config.yaml
model: "image classifier"
depths: [3, 4, 5, 3]
stem: "single"
avg_pool_shortcut: false
optimizer: "adamw"
max_grad_norm: 0.5
max_steps: 14200
batch_size: 128
Rows from block 10 of a small image classifier, named by matrix and row number. Rows with one number belong to one channel. Each number is 50 + 10 x the weight over its row's rms, rounded and kept within 0 to 99. All counts start at 0.
Before each channel's rows are labels from the 100 images, of 14976, where the channel reaches its highest value: "responds to" is what is common among them; "colour at peak" is the nearest of a few named colours to the mean colour under the peak. Only what is clearly more common there than usual is listed. The data: microscope photos of single blood and bone marrow cells. In brackets: how many of the 100.
# convs1: 3x3 conv (model.blocks.10.convs.1.weight, 128x128x3x3, each kernel summed), inputs 0-127
# convs2: expand pointwise conv (model.blocks.10.convs.2.weight, 512x128x1x1, transposed), outputs 0-102

responds to: cell type: segmented neutrophil (87)
colour at peak: purple (56)
convs1.25:34 55 48 52 47 40 73 53 48 37 37 45 60 70 43 50 69 51 43 55 51 56 46 61 51 48 40 59 40 57 49 45 49 53 48 31 52 49 54 58 44 47 66 34 66 38 52 70 65 49 48 28 36 49 53 36 56 40 60 46 48 42 56 49 46 59 56 52 65 64 46 40 61 66 57 32 55 47 45 68 51 30 39 43 37 54 69 52 48 63 36 51 55 55 41 49 61 60 70 44 54 37 52 49 47 49 57 44 49 49 51 49 41 48 71 39 58 33 41 35 68 54 63 34 41 48 42 40
convs2.25:53 49 52 65 47 62 64 81 44 61 30 65 43 60 52 53 38 58 48 58 66 45 27 47 69 47 68 46 48 56 54 32 54 32 53 58 62 67 42 70 51 65 56 48 36 39 50 57 59 52 72 50 38 48 52 57 46 48 48 68 53 37 49 46 43 56 65 59 47 55 49 60 30 55 65 66 59 43 52 61 45 46 47 43 69 51 49 49 42 54 55 52 50 44 57 53 50 53 48 54 74 53 57

responds to: cell type: erythroblast (57); cell type: plasma cell (29)
colour at peak: blue (53)
convs1.97:42 56 55 63 41 56 46 55 55 44 48 56 42 58 58 41 52 42 42 43 37 60 50 49 53 56 43 42 50 59 41 58 28 37 45 54 53 43 31 41 21 62 59 42 60 44 51 30 53 51 61 43 32 34 56 38 42 38 63 45 52 47 43 68 54 43 56 40 42 50 48 33 48 48 56 36 64 57 32 53 44 48 31 51 43 56 45 47 55 57 22 54 42 35 60 48 35 45 41 33 56 52 45 29 41 55 43 28 38 34 51 58 42 46 46 37 52 43 58 37 37 62 49 44 54 38 49 54
convs2.97:59 29 45 47 70 56 55 49 51 34 49 42 56 42 49 40 50 40 44 41 56 46 41 55 72 52 52 62 42 40 60 37 59 54 51 59 49 40 50 31 28 58 76 48 46 52 58 57 60 59 77 52 58 38 41 61 43 59 46 61 38 42 64 55 54 44 43 61 47 44 48 39 36 62 45 44 52 53 48 48 41 43 40 55 57 57 41 51 43 53 46 56 50 54 60 59 39 58 27 45 54 58 40

responds to: cell type: eosinophil (60)
colour at peak: purple (72)
convs1.18:56 30 57 37 40 45 49 51 58 50 50 54 50 46 55 66 41 62 43 55 42 29 63 37 56 52 48 28 41 38 54 36 57 58 54 52 47 59 46 46 56 40 52 56 51 54 39 54 33 54 29 51 56 62 42 47 36 44 19 51 58 64 47 36 47 30 54 61 39 32 59 62 62 57 28 59 26 41 46 52 54 49 47 61 50 40 62 51 57 32 52 34 52 41 60 53 47 63 57 63 31 60 37 57 51 51 56 55 50 52 37 54 59 45 46 52 32 51 31 45 60 49 53 52 44 54 57 55
convs2.18:53 45 35 37 48 45 33 54 50 59 50 45 42 38 42 58 50 46 41 58 59 40 54 34 32 45 56 46 53 62 47 57 47 25 53 47 34 37 57 43 57 50 37 50 72 53 48 43 52 60 41 37 52 45 25 37 42 63 53 45 51 54 42 40 54 37 53 63 55 31 19 40 67 57 60 36 62 45 31 48 45 57 68 59 57 54 58 50 28 50 40 47 40 50 45 40 51 50 49 50 59 44 60

responds to: cell type: segmented neutrophil (61)
colour at peak: purple (59); blue (30)
convs1.23:41 48 58 41 50 51 65 44 57 36 37 43 43 65 55 41 44 47 26 58 63 57 62 55 53 47 37 54 41 58 53 35 38 39 44 52 40 36 56 53 51 57 52 46 54 52 36 62 59 48 35 35 55 36 35 42 57 31 59 38 55 38 53 46 52 52 48 44 60 59 57 57 35 54 57 44 40 53 59 53 46 33 45 66 33 53 58 40 59 53 51 40 50 52 65 53 51 39 58 58 52 43 55 32 57 47 25 54 54 46 37 60 56 22 60 56 45 32 30 33 60 50 35 35 38 55 64 51
convs2.23:54 41 38 39 40 54 59 48 58 46 48 43 56 54 40 29 48 57 36 52 49 57 42 49 49 34 67 47 58 55 40 36 42 45 36 44 50 47 38 54 42 66 38 46 50 37 34 44 49 62 57 35 38 45 37 54 43 53 47 62 62 47 38 40 33 63 57 55 54 35 44 46 42 35 62 55 51 45 48 57 30 54 39 24 61 49 54 50 44 40 49 55 46 48 63 53 35 36 38 66 55 47 63

responds to: cell type: plasma cell (99)
colour at peak: blue (51)
convs1.83:53 58 36 58 46 36 40 47 39 58 53 61 36 35 52 58 65 50 55 53 72 60 36 35 35 49 51 49 59 72 42 58 55 56 63 33 64 45 46 51 33 35 64 39 62 46 65 58 35 52 54 57 42 52 66 48 44 53 50 60 36 46 47 40 43 59 50 52 29 33 54 40 49 42 47 51 55 61 47 62 50 60 49 34 59 48 47 64 36 46 45 58 54 32 55 55 35 45 59 39 55 31 44 56 49 38 69 48 55 42 59 60 50 62 32 46 55 55 54 55 38 57 71 58 63 58 43 39
convs2.83:59 35 28 30 68 39 60 44 49 32 34 27 48 51 52 37 46 42 57 37 46 46 45 45 58 49 44 44 42 28 35 58 37 58 47 67 58 48 40 31 43 45 42 56 42 46 39 47 57 63 53 58 42 36 57 51 47 52 46 35 33 46 58 42 60 43 25 56 44 39 54 49 63 62 47 48 58 57 52 39 70 45 56 47 53 57 24 48 40 48 60 54 51 50 54 59 36 54 43 54 36 53 44

responds to: cell type: eosinophil (76)
colour at peak: purple (69)
convs1.11:28 38 56 45 32 53 58 56 56 34 51 49 43 58 54 52 46 59 34 61 47 48 50 48 57 58 52 42 23 55 55 43 55 57 37 51 48 56 37 61 46 53 53 49 54 55 42 63 48 58 43 26 45 61 38 46 36 54 44 44 49 53 57 52 51 55 48 59 45 46 53 45 61 57 43 30 43 28 38 53 51 30 35 51 32 47 59 51 54 48 33 45 54 41 45 57 43 59 59 45 17 50 36 55 57 58 50 31 52 38 33 48 49 40 52 52 32 26 41 50 55 54 57 25 37 44 49 53
convs2.11:51 54 49 40 39 55 26 54 48 61 45 66 47 44 45 50 50 60 46 47 63 54 31 51 46 46 49 51 57 35 34 51 54 47 46 42 47 45 43 57 54 54 44 48 61 49 42 49 28 44 41 40 53 54 40 42 43 66 44 50 48 42 35 40 44 32 55 66 46 51 58 53 65 54 50 57 60 53 43 51 49 50 57 51 56 47 55 45 38 44 50 54 31 47 40 44 37 19 44 63 54 47 66

responds to: cell type: eosinophil (46)
colour at peak: purple (60)
convs1.32:36 33 57 42 37 53 51 58 58 40 53 50 43 54 53 52 43 63 37 67 54 44 56 44 56 58 51 41 26 58 56 42 56 61 41 53 45 61 35 60 49 53 54 47 55 61 38 64 43 61 41 33 47 63 37 50 34 52 45 43 51 55 59 50 54 56 47 64 42 41 52 48 59 57 40 37 40 27 34 53 54 33 40 55 34 44 50 51 57 47 39 42 57 38 46 54 43 59 61 48 13 51 34 55 62 57 47 35 56 38 31 46 47 42 56 54 27 32 39 47 44 53 55 32 37 50 55 55
convs2.32:53 50 46 37 46 46 27 58 48 63 45 62 45 37 38 55 50 56 44 49 66 48 43 43 45 51 51 51 52 36 30 48 49 42 38 41 37 52 40 54 54 50 46 48 57 44 48 50 37 45 46 28 48 54 37 36 39 71 47 42 46 40 40 39 47 30 51 63 34 48 44 48 59 58 54 56 60 52 44 40 46 52 55 53 58 48 60 50 43 44 43 49 38 49 41 42 42 31 49 59 58 44 62

responds to: cell type: plasma cell (51)
colour at peak: purple (53)
convs1.36:42 40 55 60 48 51 55 53 53 37 45 37 54 48 57 52 60 34 44 50 63 34 59 46 43 47 43 50 51 50 39 60 24 33 51 63 51 35 46 46 35 48 65 36 60 44 48 55 41 38 62 43 41 35 54 33 47 36 55 41 45 50 47 52 59 28 57 32 48 45 38 46 48 52 40 46 59 47 58 62 40 41 44 59 42 39 60 64 56 53 40 54 43 40 80 35 46 40 59 48 53 50 49 28 39 52 49 46 37 35 52 78 33 53 47 36 39 39 62 36 56 58 55 50 45 39 56 54
convs2.36:43 39 56 49 27 50 64 41 53 40 42 50 67 24 50 42 63 42 44 29 38 61 43 39 54 39 43 43 48 55 49 48 57 58 46 48 56 46 43 58 36 36 43 49 48 55 45 52 56 53 54 41 48 60 52 51 43 38 52 68 43 36 59 50 55 53 55 56 38 44 26 58 47 45 42 50 44 41 50 53 50 47 29 35 61 40 39 58 39 45 54 59 42 47 58 78 44 48 41 59 46 60 60

responds to: cell type: segmented neutrophil (78)
colour at peak: purple (88)
convs1.69:59 41 62 60 51 60 35 66 61 59 38 46 42 31 54 55 46 55 48 57 45 38 72 36 54 60 37 29 51 42 49 68 44 55 60 68 50 52 38 38 40 50 56 40 56 54 42 40 44 38 60 62 58 59 54 36 43 32 43 57 63 48 51 50 60 34 38 51 37 43 56 64 49 47 49 67 57 54 43 58 54 56 38 66 55 56 45 66 66 37 45 54 59 29 61 51 32 45 47 64 50 42 60 47 52 50 54 58 55 39 37 48 58 50 40 45 36 53 54 28 43 38 58 65 52 60 67 57
convs2.69:52 45 55 48 50 55 54 71 42 61 62 49 57 42 57 56 54 57 45 56 50 43 57 38 57 29 70 32 56 49 48 40 46 32 58 55 37 59 38 50 41 66 52 43 61 48 54 32 49 46 54 41 41 53 50 45 38 54 59 55 61 40 59 50 38 42 50 53 39 58 53 35 50 52 70 38 67 27 48 43 46 48 41 36 62 62 62 43 44 63 42 33 51 63 44 48 42 37 38 45 73 53 59

responds to: cell type: promyelocyte (65); cell type: plasma cell (28)
colour at peak: blue (58)
convs1.56:45 60 50 40 46 48 57 65 52 53 38 41 50 55 46 53 56 48 31 65 59 76 34 61 52 50 63 62 46 80 53 42 54 47 46 37 47 42 58 60 46 46 57 41 59 42 45 60 66 51 39 45 37 49 52 37 61 62 62 45 47 25 60 36 48 84 44 47 53 64 46 38 40 42 57 39 46 55 46 52 51 50 51 37 46 49 37 44 49 64 49 39 58 60 37 53 56 38 44 37 45 20 48 55 57 50 48 41 57 38 48 44 38 48 55 38 43 48 35 62 40 47 53 42 54 46 37 46
convs2.56:46 56 67 48 58 75 51 50 47 33 34 46 48 63 45 54 31 46 55 45 32 67 33 60 74 59 46 56 48 47 50 56 51 55 49 65 71 59 47 36 44 60 67 49 29 38 50 47 47 29 54 49 46 44 46 42 59 36 40 56 39 53 49 50 53 51 56 50 65 63 52 53 51 43 51 45 46 44 44 36 50 42 44 58 45 58 59 51 56 62 70 53 47 52 54 60 55 63 44 59 43 72 48

responds to: cell type: eosinophil (34); cell type: promyelocyte (34)
colour at peak: purple (68)
convs1.92:46 24 44 41 47 52 52 48 46 38 42 37 50 54 38 53 43 58 41 44 36 17 49 54 48 47 65 50 27 30 44 38 58 58 45 54 34 62 50 46 62 51 52 74 49 53 30 54 53 56 39 43 49 54 33 57 51 65 40 52 43 62 38 48 45 29 49 60 49 52 37 53 61 53 44 48 37 25 41 55 52 39 51 48 46 45 58 45 45 45 57 37 50 54 48 37 44 56 56 54 25 63 46 58 48 49 51 50 55 51 33 49 41 40 51 57 26 39 40 66 57 52 54 42 38 52 42 48
convs2.92:34 55 44 45 37 42 30 56 54 44 40 57 23 40 47 62 50 49 35 49 65 46 44 50 37 55 52 69 48 44 59 41 49 51 55 42 46 45 50 62 47 38 36 60 52 63 59 48 21 47 42 33 55 43 31 40 46 54 45 49 44 48 45 43 50 39 51 63 36 44 33 59 72 44 49 37 47 51 48 24 51 57 76 66 50 42 52 46 49 45 36 51 58 44 44 44 59 36 48 42 56 35 59

responds to: cell type: segmented neutrophil (87)
colour at peak: purple (72)
convs1.62:42 50 57 55 42 64 33 67 58 44 47 45 46 41 44 55 42 63 45 63 59 29 61 35 53 62 43 26 47 45 59 58 47 63 45 70 53 59 25 53 59 61 49 39 47 58 50 59 40 50 51 44 47 49 57 46 33 29 48 52 58 46 60 59 61 48 45 60 35 37 48 54 53 43 58 43 50 49 30 52 60 44 32 61 45 55 33 56 60 32 43 53 67 33 45 45 39 50 51 53 38 43 46 40 62 49 48 36 55 43 34 38 47 50 70 47 44 38 53 29 28 39 43 47 47 53 55 50
convs2.62:47 44 57 57 45 49 48 62 32 59 59 63 45 52 53 57 50 49 36 63 47 33 56 38 52 34 60 43 54 57 38 33 47 41 54 51 32 61 36 53 47 55 63 53 32 54 56 40 38 51 57 44 47 58 48 38 26 65 50 56 58 47 58 48 36 52 54 53 44 51 47 32 41 41 64 45 58 42 56 32 56 50 56 53 50 66 63 37 42 61 34 24 55 67 43 48 47 41 45 57 64 59 62

responds to: cell type: blast (37)
colour at peak: purple (76)
convs1.91:32 31 56 39 39 51 57 55 57 38 52 48 47 57 51 50 47 59 37 60 56 40 56 47 55 57 49 49 22 53 54 41 56 59 37 50 45 58 39 59 54 52 55 49 56 54 38 62 47 61 41 30 47 59 37 53 39 50 50 38 50 54 57 50 48 53 49 62 48 45 48 47 60 58 39 35 39 18 40 56 53 30 42 55 33 40 57 49 56 50 43 41 56 46 52 51 50 56 64 48 12 51 38 54 56 56 46 36 54 42 32 49 43 45 58 55 26 29 42 47 51 60 55 28 32 54 55 55
convs2.91:46 57 47 40 40 49 22 56 48 54 45 58 51 40 44 59 45 59 40 50 61 47 40 43 45 47 52 53 51 33 38 48 53 49 45 44 44 51 36 58 57 54 41 46 54 45 55 51 35 45 47 34 45 52 25 37 43 59 48 47 45 49 38 42 45 24 52 61 38 51 45 49 54 51 52 51 53 47 46 44 48 50 57 55 51 49 60 49 45 40 40 45 44 50 35 51 52 32 51 54 56 46 57

responds to: cell type: plasma cell (65); cell type: promyelocyte (34)
colour at peak: blue (52)
convs1.12:61 51 52 52 53 42 24 50 53 61 52 53 32 34 54 57 54 64 53 57 60 54 57 38 56 56 56 49 57 61 56 54 64 59 58 47 56 57 52 53 52 46 47 57 50 52 50 58 44 62 53 67 62 64 51 49 51 59 50 57 62 56 52 47 46 58 45 62 22 40 64 67 59 55 50 66 52 55 45 49 54 64 57 55 63 53 15 52 53 47 59 51 60 43 32 61 40 64 44 66 55 51 52 65 56 48 58 61 58 44 51 37 67 55 41 60 52 59 53 62 12 44 56 62 58 66 52 46
convs2.12:60 50 37 31 63 48 48 50 50 57 40 52 39 52 49 49 23 44 50 47 56 44 41 39 56 45 63 44 36 44 35 42 29 39 29 52 46 52 47 38 48 51 43 50 46 40 42 42 52 52 39 49 29 35 54 28 56 46 52 26 38 47 45 49 51 58 31 50 46 43 55 44 46 64 63 34 58 61 39 46 44 50 45 38 67 52 48 31 45 46 47 45 39 49 56 40 43 49 46 33 56 53 52

responds to: cell type: plasma cell (68)
colour at peak: blue (59)
convs1.49:32 46 40 43 35 44 50 40 40 41 56 46 54 46 39 40 49 33 43 35 62 46 44 46 41 40 64 46 50 45 44 42 39 38 35 43 45 39 34 43 45 45 45 67 43 46 53 50 35 31 43 40 47 33 51 52 35 54 38 48 45 36 47 33 42 48 49 35 55 37 37 39 27 45 34 33 41 50 40 45 44 43 31 45 42 39 50 53 42 45 35 44 45 42 61 38 45 39 45 41 49 47 32 36 42 39 45 31 58 35 48 63 34 44 45 71 50 39 47 53 58 49 45 39 47 46 43 32
convs2.49:39 40 45 51 49 36 58 50 43 27 45 32 65 53 44 43 46 52 59 52 27 61 41 48 52 48 48 62 50 39 59 64 47 53 36 54 63 29 47 48 56 41 48 51 21 54 42 16 52 62 54 55 50 52 48 60 54 41 50 57 47 51 40 43 59 36 52 53 66 27 51 48 57 45 48 35 54 39 52 46 70 52 52 51 58 55 45 66 48 58 67 61 51 51 43 58 45 46 51 48 51 44 40

responds to: cell type: promyelocyte (61); cell type: plasma cell (34)
colour at peak: blue (52)
convs1.120:59 52 34 50 59 49 51 55 34 61 49 50 38 57 36 50 52 60 53 63 57 66 24 61 42 54 59 62 52 71 54 50 61 57 53 32 47 59 66 50 56 59 51 46 52 53 46 54 67 69 51 62 44 55 45 47 68 58 58 58 42 43 57 61 43 83 47 62 52 65 48 46 53 49 44 54 53 57 54 46 54 63 63 29 60 64 39 40 32 57 66 51 60 61 32 53 56 56 49 43 56 45 60 58 63 39 48 63 51 57 48 38 53 45 66 51 56 61 53 61 38 49 44 56 62 52 32 35
convs2.120:41 60 56 50 61 61 48 41 49 35 43 71 37 66 48 57 29 25 46 42 42 49 40 51 61 53 46 51 38 37 53 33 45 50 43 55 56 68 42 58 45 47 50 42 28 32 48 52 40 26 50 54 41 23 54 41 49 32 48 39 42 35 53 44 51 59 30 45 39 60 64 54 38 45 44 46 47 49 31 41 27 38 37 49 44 50 49 45 56 66 51 43 47 44 46 46 51 48 37 47 43 61 36

responds to: cell type: segmented neutrophil (79)
colour at peak: purple (64)
convs1.70:44 52 69 51 33 39 55 69 69 49 37 49 52 63 53 59 42 55 36 62 55 44 74 57 65 50 44 46 45 56 64 50 43 57 50 47 54 47 43 51 57 40 52 43 56 50 45 53 63 38 42 43 57 50 55 47 50 41 65 50 75 41 61 45 49 54 54 54 58 59 64 69 42 47 58 51 50 48 35 56 58 46 29 76 48 58 39 48 72 51 45 48 66 53 49 60 57 41 43 69 49 34 49 44 63 54 46 42 61 47 33 42 65 37 68 49 52 37 40 37 50 32 43 43 53 60 70 55
convs2.70:46 42 54 49 47 64 46 70 47 56 54 46 57 58 47 56 42 63 45 61 51 48 47 57 65 30 74 38 55 55 49 48 46 50 56 60 39 65 40 44 52 68 59 48 55 50 60 29 40 55 49 47 44 61 44 47 30 55 58 60 55 62 58 51 41 34 56 54 65 44 48 28 47 43 72 36 53 33 36 40 43 48 46 54 58 66 64 39 51 63 53 41 62 64 44 47 52 51 48 54 68 60 58

responds to: cell type: erythroblast (61)
colour at peak: blue (60)
convs1.55:30 36 54 57 51 63 51 61 53 37 46 44 45 63 37 37 49 57 51 47 37 36 51 52 46 60 55 49 34 49 49 56 55 57 29 65 44 55 35 50 52 65 46 52 51 57 42 41 54 65 59 31 46 51 43 59 42 56 63 37 41 49 60 68 61 53 50 59 48 54 29 37 47 53 57 32 59 31 32 49 56 34 39 52 35 52 53 39 55 64 36 53 57 44 46 39 44 44 50 36 31 63 47 48 56 55 32 29 52 41 46 46 30 49 57 54 44 36 56 51 49 66 34 32 38 44 52 60
convs2.55:25 59 32 56 52 58 40 53 47 55 30 71 63 45 52 42 57 64 39 46 59 54 52 50 58 50 59 52 52 57 50 39 38 56 47 42 47 55 49 65 35 64 57 45 35 58 44 64 22 49 59 43 58 60 54 55 59 63 51 55 52 32 39 49 47 29 42 60 43 46 42 53 41 46 50 61 45 52 53 63 41 25 46 43 43 45 71 44 51 34 50 46 38 49 50 55 52 37 58 39 63 56 57

responds to: cell type: plasma cell (48); cell type: promyelocyte (48)
colour at peak: blue (38)
convs1.111:59 46 42 46 47 52 23 51 41 61 43 40 25 39 43 52 44 58 53 63 61 44 51 25 42 55 50 39 53 50 47 51 44 47 52 62 42 55 41 53 43 57 42 44 38 54 44 64 30 61 54 71 51 46 47 31 44 46 44 53 54 40 55 62 42 58 53 56 20 28 42 52 60 45 46 64 48 51 39 34 53 67 55 48 64 52 33 44 43 48 51 45 58 31 42 36 52 56 55 51 54 41 49 42 58 44 39 59 49 36 48 50 50 53 46 62 44 60 60 51 22 48 35 64 60 59 44 39
convs2.111:42 43 39 45 64 48 50 46 45 41 43 42 50 54 50 56 30 32 50 51 42 50 31 47 55 55 49 54 43 44 56 38 33 51 33 56 48 47 34 46 52 44 49 51 42 44 52 33 54 53 39 61 34 44 50 38 55 36 50 36 38 56 35 51 49 61 36 53 52 44 59 39 39 53 53 30 48 47 43 41 44 45 33 54 58 53 38 40 55 52 50 50 58 46 54 52 39 46 31 48 47 45 47

responds to: cell type: segmented neutrophil (76)
colour at peak: purple (83)
convs1.57:45 28 62 45 38 50 55 56 62 34 44 51 41 56 60 46 39 54 24 65 62 45 61 43 57 55 35 35 25 57 55 41 46 48 47 58 44 47 42 57 44 58 53 29 53 48 35 59 50 57 36 37 45 53 36 35 43 36 58 46 54 42 59 52 57 53 49 54 41 44 56 53 52 53 35 43 43 38 44 50 47 37 43 61 30 46 55 46 61 42 44 39 51 38 62 56 44 53 62 52 26 44 41 44 55 54 45 46 47 45 29 56 51 28 58 44 26 37 36 33 49 52 45 34 40 39 55 59
convs2.57:63 41 57 42 44 53 44 46 48 49 56 50 52 50 36 38 53 55 51 54 44 45 43 38 50 40 50 48 54 49 42 50 51 36 40 39 30 39 35 50 52 57 47 40 65 37 38 36 49 57 53 29 42 26 44 50 41 64 43 43 67 58 39 49 38 50 57 60 46 55 64 37 49 41 59 58 62 36 37 60 44 63 40 39 64 48 59 45 33 56 35 51 31 45 51 46 34 23 28 70 57 59 69

responds to: cell type: plasma cell (73)
colour at peak: blue (42)
convs1.30:54 34 59 57 56 50 30 56 59 51 55 43 41 33 68 50 58 60 59 49 55 47 64 38 56 59 66 52 46 52 47 61 64 59 50 53 45 59 46 51 27 46 46 57 55 53 43 49 41 66 66 58 64 64 46 54 47 70 58 48 57 47 46 53 57 39 39 60 21 41 56 57 58 46 35 61 60 47 46 51 55 55 48 59 55 41 39 57 58 55 44 51 58 31 66 56 29 63 44 56 45 47 55 67 51 59 50 53 58 38 50 52 53 59 24 54 29 53 64 70 29 61 55 58 51 57 60 59
convs2.30:57 46 36 43 71 49 51 52 51 59 41 49 44 46 36 34 40 28 59 34 63 43 55 53 49 46 56 43 31 49 38 55 32 33 46 52 45 36 65 34 43 56 68 50 48 59 30 53 61 50 54 46 53 21 46 43 52 47 59 43 38 37 54 43 55 50 35 54 42 56 46 51 61 77 44 47 60 55 58 51 56 46 52 28 65 53 33 43 35 36 47 47 32 49 74 47 22 54 23 53 52 54 61