Rows from block 3 of a small image classifier, named by matrix and row number. Rows with one number belong to one channel. Each number is 500 + 40 x the weight over its row's rms, rounded and kept within 0 to 999. All counts start at 0. Numbers have three digits each.
Before each channel's rows are labels from the 100 images, of 14976, where the channel reaches its highest value: "responds to" is what is common among them. Only what is clearly more common there than usual is listed. The data: microscope photos of single blood and bone marrow cells.
# convs1: 3x3 conv, stride 2 (model.blocks.3.convs.1.weight, 64x64x3x3, each kernel summed), inputs 0-63
# convs2: expand pointwise conv (model.blocks.3.convs.2.weight, 256x64x1x1, transposed), outputs 0-85

responds to: smear: peripheral blood
convs1.12:487486505498459498445451470475482504496513511411454449500566430494492502408458529499513470432479513494444487493510496548442438444493475479475431553558511436521425459482523471472472571557536496
convs2.12:484604513514506497453558601538476433473421449482491546527528508527521514504437459425502497464489510476472488493539442515574538559484531486528444520427538516506488469462519513537548428480527451499500547501537520499525450447464509543482471460488515568484520541

responds to: cell type: erythroblast
convs1.14:485453500497490496519530500534513436529463459473483530495512401546511501464456491431479543440459428455453563486470492504477500512503482494500425463557486363473584471497455525477498507492517550
convs2.14:474459523463547527557524500475479450470596493447508535501511519504563526510543518522543465552511472526473469543463505475532489502426499458529523443433551477565541468437528527581555431492517562464445504425439464497452536430513531537538490570460493486511444488

responds to: cell type: erythroblast
convs1.40:435450502517526501521509497459499552447518520559527438489459529470527443429534474430492453579478538493540448482475486492490459547496457446466461501450507534487482479458455575409463542517425507
convs2.40:518521543501503450469462562499426465394458492505479549495506562447467519472520488448515521505521431503456537559498480454514447533509486466540506499464555487540511480455472545505539546461564559512482524482458471504498506471464502543509501462414462512448488489

responds to: cell type: lymphocyte
convs1.13:491464558360468429445546589473434458488491522494436487546494536483446536509522473468490464523521476471524509497531544498471440498512564460467487506525504459474483524507539430492528437523540479
convs2.13:501486484508522441477535524489456414478448472446499483561485516519531442536508519451503502466528525481483475552539537463489518469515574491514592510505436506484493438520531528513504437527516477486494544555500534489469561549464508572462476463468493536473500604

responds to: cell type: segmented neutrophil
convs1.27:501418557472548508519476529518520558543444470523428422523452514481522501526540446509477521514530492529485622473500553420603444527476480538468506491512503501501500537480530534566472529516513493
convs2.27:480508480444486500506505501537434482584515507464437458487480476449481498509494461511590514489432476523541479417417476481463499493482485512465455448487487490500463532554519507462507474506454465510462427466472404497490565441549543494560519520536466519464442507

responds to: cell type: plasma cell
convs1.25:455472463384436500511533521509413518466491429457480467472461559511450436522525416535473472470469506475560442495442463496459492533483563466495433511462491482500535447498486512503534499496445478
convs2.25:529481518479500537561475540485482468494460552518458494544471492488461468510486565488480513497465361530473471548469495466492488499518561533469500492521548521504500506498481507547531484501499558576519595577513512489525494494520489466529510568471490501442575522

responds to: cell type: segmented neutrophil
convs1.47:464493469518436505468522451453550458574475489476501470513497524482498451481449567463523507437450500482472558478487463403534561493484501537510534463463494519464475407488454485481474372531490507
convs2.47:443452427457484475486505482528515498539528469464453473513520459463500475453573463556458510405539549496486501449510485453518492449502500505496462459490489526523504589533532497438490498561347523502540477490521458439502478526550532497586488501537525487485489519

responds to: cell type: eosinophil
convs1.1:561437514549581472509490494361555502550486531515489556499556499469514453491486520486468502534476478515512489502511466500472568521512470452508468484560489509513439509427521465414462440504439464
convs2.1:455564465484479500514491475485449475523469542589453503508502515470471532532479477554554509484460518570521542441444458526488463463472463499512509592556492560426491499480503552537481528495483496495512513487510469513516448483421492524518426430499572667490500513

responds to: cell type: erythroblast
convs1.58:470508447446473458542525488495444468489493461478481513509520486531460429437517424524495458506451503449509447493468448452443478543488518417487413485420507470530537463491440478451554484508415518
convs2.58:468573512523536481507532489506467502450520543563519523449509491467438539421527472487488452503497431496485556491462455543499401482465522489592514478476528509460487510436464434538557512527476587545477508507557522514504526422452459519515491540494492543451527496

responds to: cell type: promyelocyte
convs1.10:485406478508481496533529535416520542550490510550420488524530500516503520522470486485555473486512445399536416480516553471446439533463496554546492505477507405455529490454474523528452509486517526
convs2.10:515472560494451497479509495509462510544548476504473499483549559517468467576484485517622529514458477477461459495435531430511573496505545514483467517507528419560501485482514488515497462458516502556471540540459483440479479464456476497514469512467452434524557533

responds to: cell type: segmented neutrophil
convs1.35:463481542511520458452536545543507436478511499384527421508473493505513443446528530538470483439487502504513471473465491478494379494502517482459531485455512557532457420455464437464452486470498507
convs2.35:476542516520586457513498474569462492517538444457518436421496530488552391518514535469506519455561521458444461484502479548499537445480475463404488462408516570508553467560478525489473494524486462508463479492485505560460493536494489489504548501479509517542467574

responds to: cell type: eosinophil
convs1.33:489475545495533467512483538456488493525510531600517516500522507469492485518510495490465528554492615500527486479519551502451505475491466454520619439517459501492463428408519476449529494447420529
convs2.33:515542481448498523547523491442504463488483515558484549534520548533488534527503447506585554512430462548461536471469532493470529488392471501478569592562486561424508498478459579440540569452553538446537539455503481469532486486418553513482471425490497578470519468

responds to: cell type: lymphocyte
convs1.59:393479521468541460505586539478492491479472519421478536532466484545489517480523476361478489444461469506494433445508494550473440547523489470459492476548482434474514482514525517450481506540512487
convs2.59:571560449569460432575590499453479406501494464437558486491463493548468439468544507517500550457514474552494460516533536484462536419511533450543514476504515516548498467531515543484588430461545527461502526530493448497418549552426561546457499393505458560479525561

responds to: cell type: segmented neutrophil
convs1.2:510448493510493498509457474533529519581494533550444488510468483467535473384474463482462527489534473494489582506534529449542432498498437471479425482501495503493433510524391452442521437496496509
convs2.2:487520424483537485528582492505576513487536516482401492525500440455485456457536538488512463444569553529474507462500475541505514425494453469503511483506550621518536525489505490447561518604514498505557457448534478521468469474581576501498534540494486478565357474

responds to: cell type: erythroblast
convs1.32:519522436489448502507511446463521497513458445436484483450396540465506460463484489514433472445477536524496426506409432496480508474444507503472466534454505500456504482401458499487450454513447502
convs2.32:551503572473449456535495552537523513470475491441488466574445530566502454501440546561476509467481510545459507518425534496519554509555514502484542482498538526570458519488486484523523518518440518590464568559457450459460477499506583429523508522479481515507549431

responds to: cell type: eosinophil
convs1.50:486463493441435478426472509462429480467539492491542484500421491501468434540499443401536477525500502483528464481514506481508539483510518456509482496455491489369500460429468480436517535497431512
convs2.50:445574526514509479453566545493499461423432484532468537477508538452448536431500454449490591472506498415383559555569530474535443524444529495575531554494486489516467435516522490477445532529517472435530519507516558507532502511544509642444444497492517506539536484

responds to: cell type: erythroblast
convs1.63:503549532535516525536490441526510495495529427507493538394491472489487454502484529523435513509564520525468511493436511492524521544507488528430465466518506512496491523455386510459588529391449506
convs2.63:467482569463510445545508443485488475529510507535518501500524514501504512562492492458553477433476570427472489461486542558501500489474492495512465511471594568537543526499520530424494456541485516481488478485496442595580531386505527476530548484588451504530495463

responds to: cell type: eosinophil
convs1.46:509474516450464521503542552466531488513478486511468511518499491522509371452494480520498548519545475510498502496473518508465539504461542403502419527489485423531507514459449495392468456481398529
convs2.46:534497461505548538485551463491534486462535525495509494522447488466544491456534516514459386543537507507477545494440510522522432441505492529532437481489479464526466477522505499614421537470478519538425519555451564478524520428459456556510547587410584496528528504

responds to: cell type: segmented neutrophil
convs1.15:468456502509543489470540572525559494505530454472555491453501497525501450420448507429414505501514420509538472447483501528439506497521538439456439462495498439590513500474464512455479521437466487
convs2.15:656525490507420487501464530533468462562511469504520517500519569488456475554588476535507549444483451520541451471495510513591538487481446523478496500513497520524485466560489529538531527490514530465483503513424487473503498540489466528503532479475553522542475546

responds to: cell type: erythroblast
convs1.44:541611529499513489564510482454471510475487447397483548455519486512456488512559545553439558512449490529462499480436477503496490524426441513482495434436522497502513527585482546536521498495526496
convs2.44:479446455513442532439472478471539457497434490542586514468450505491509409508468476545446511476483558510525467449543544463513523475522481493446420473576533513513456479416444521448448436537530523471473484496457474497492469447454420493473493472510485510507565496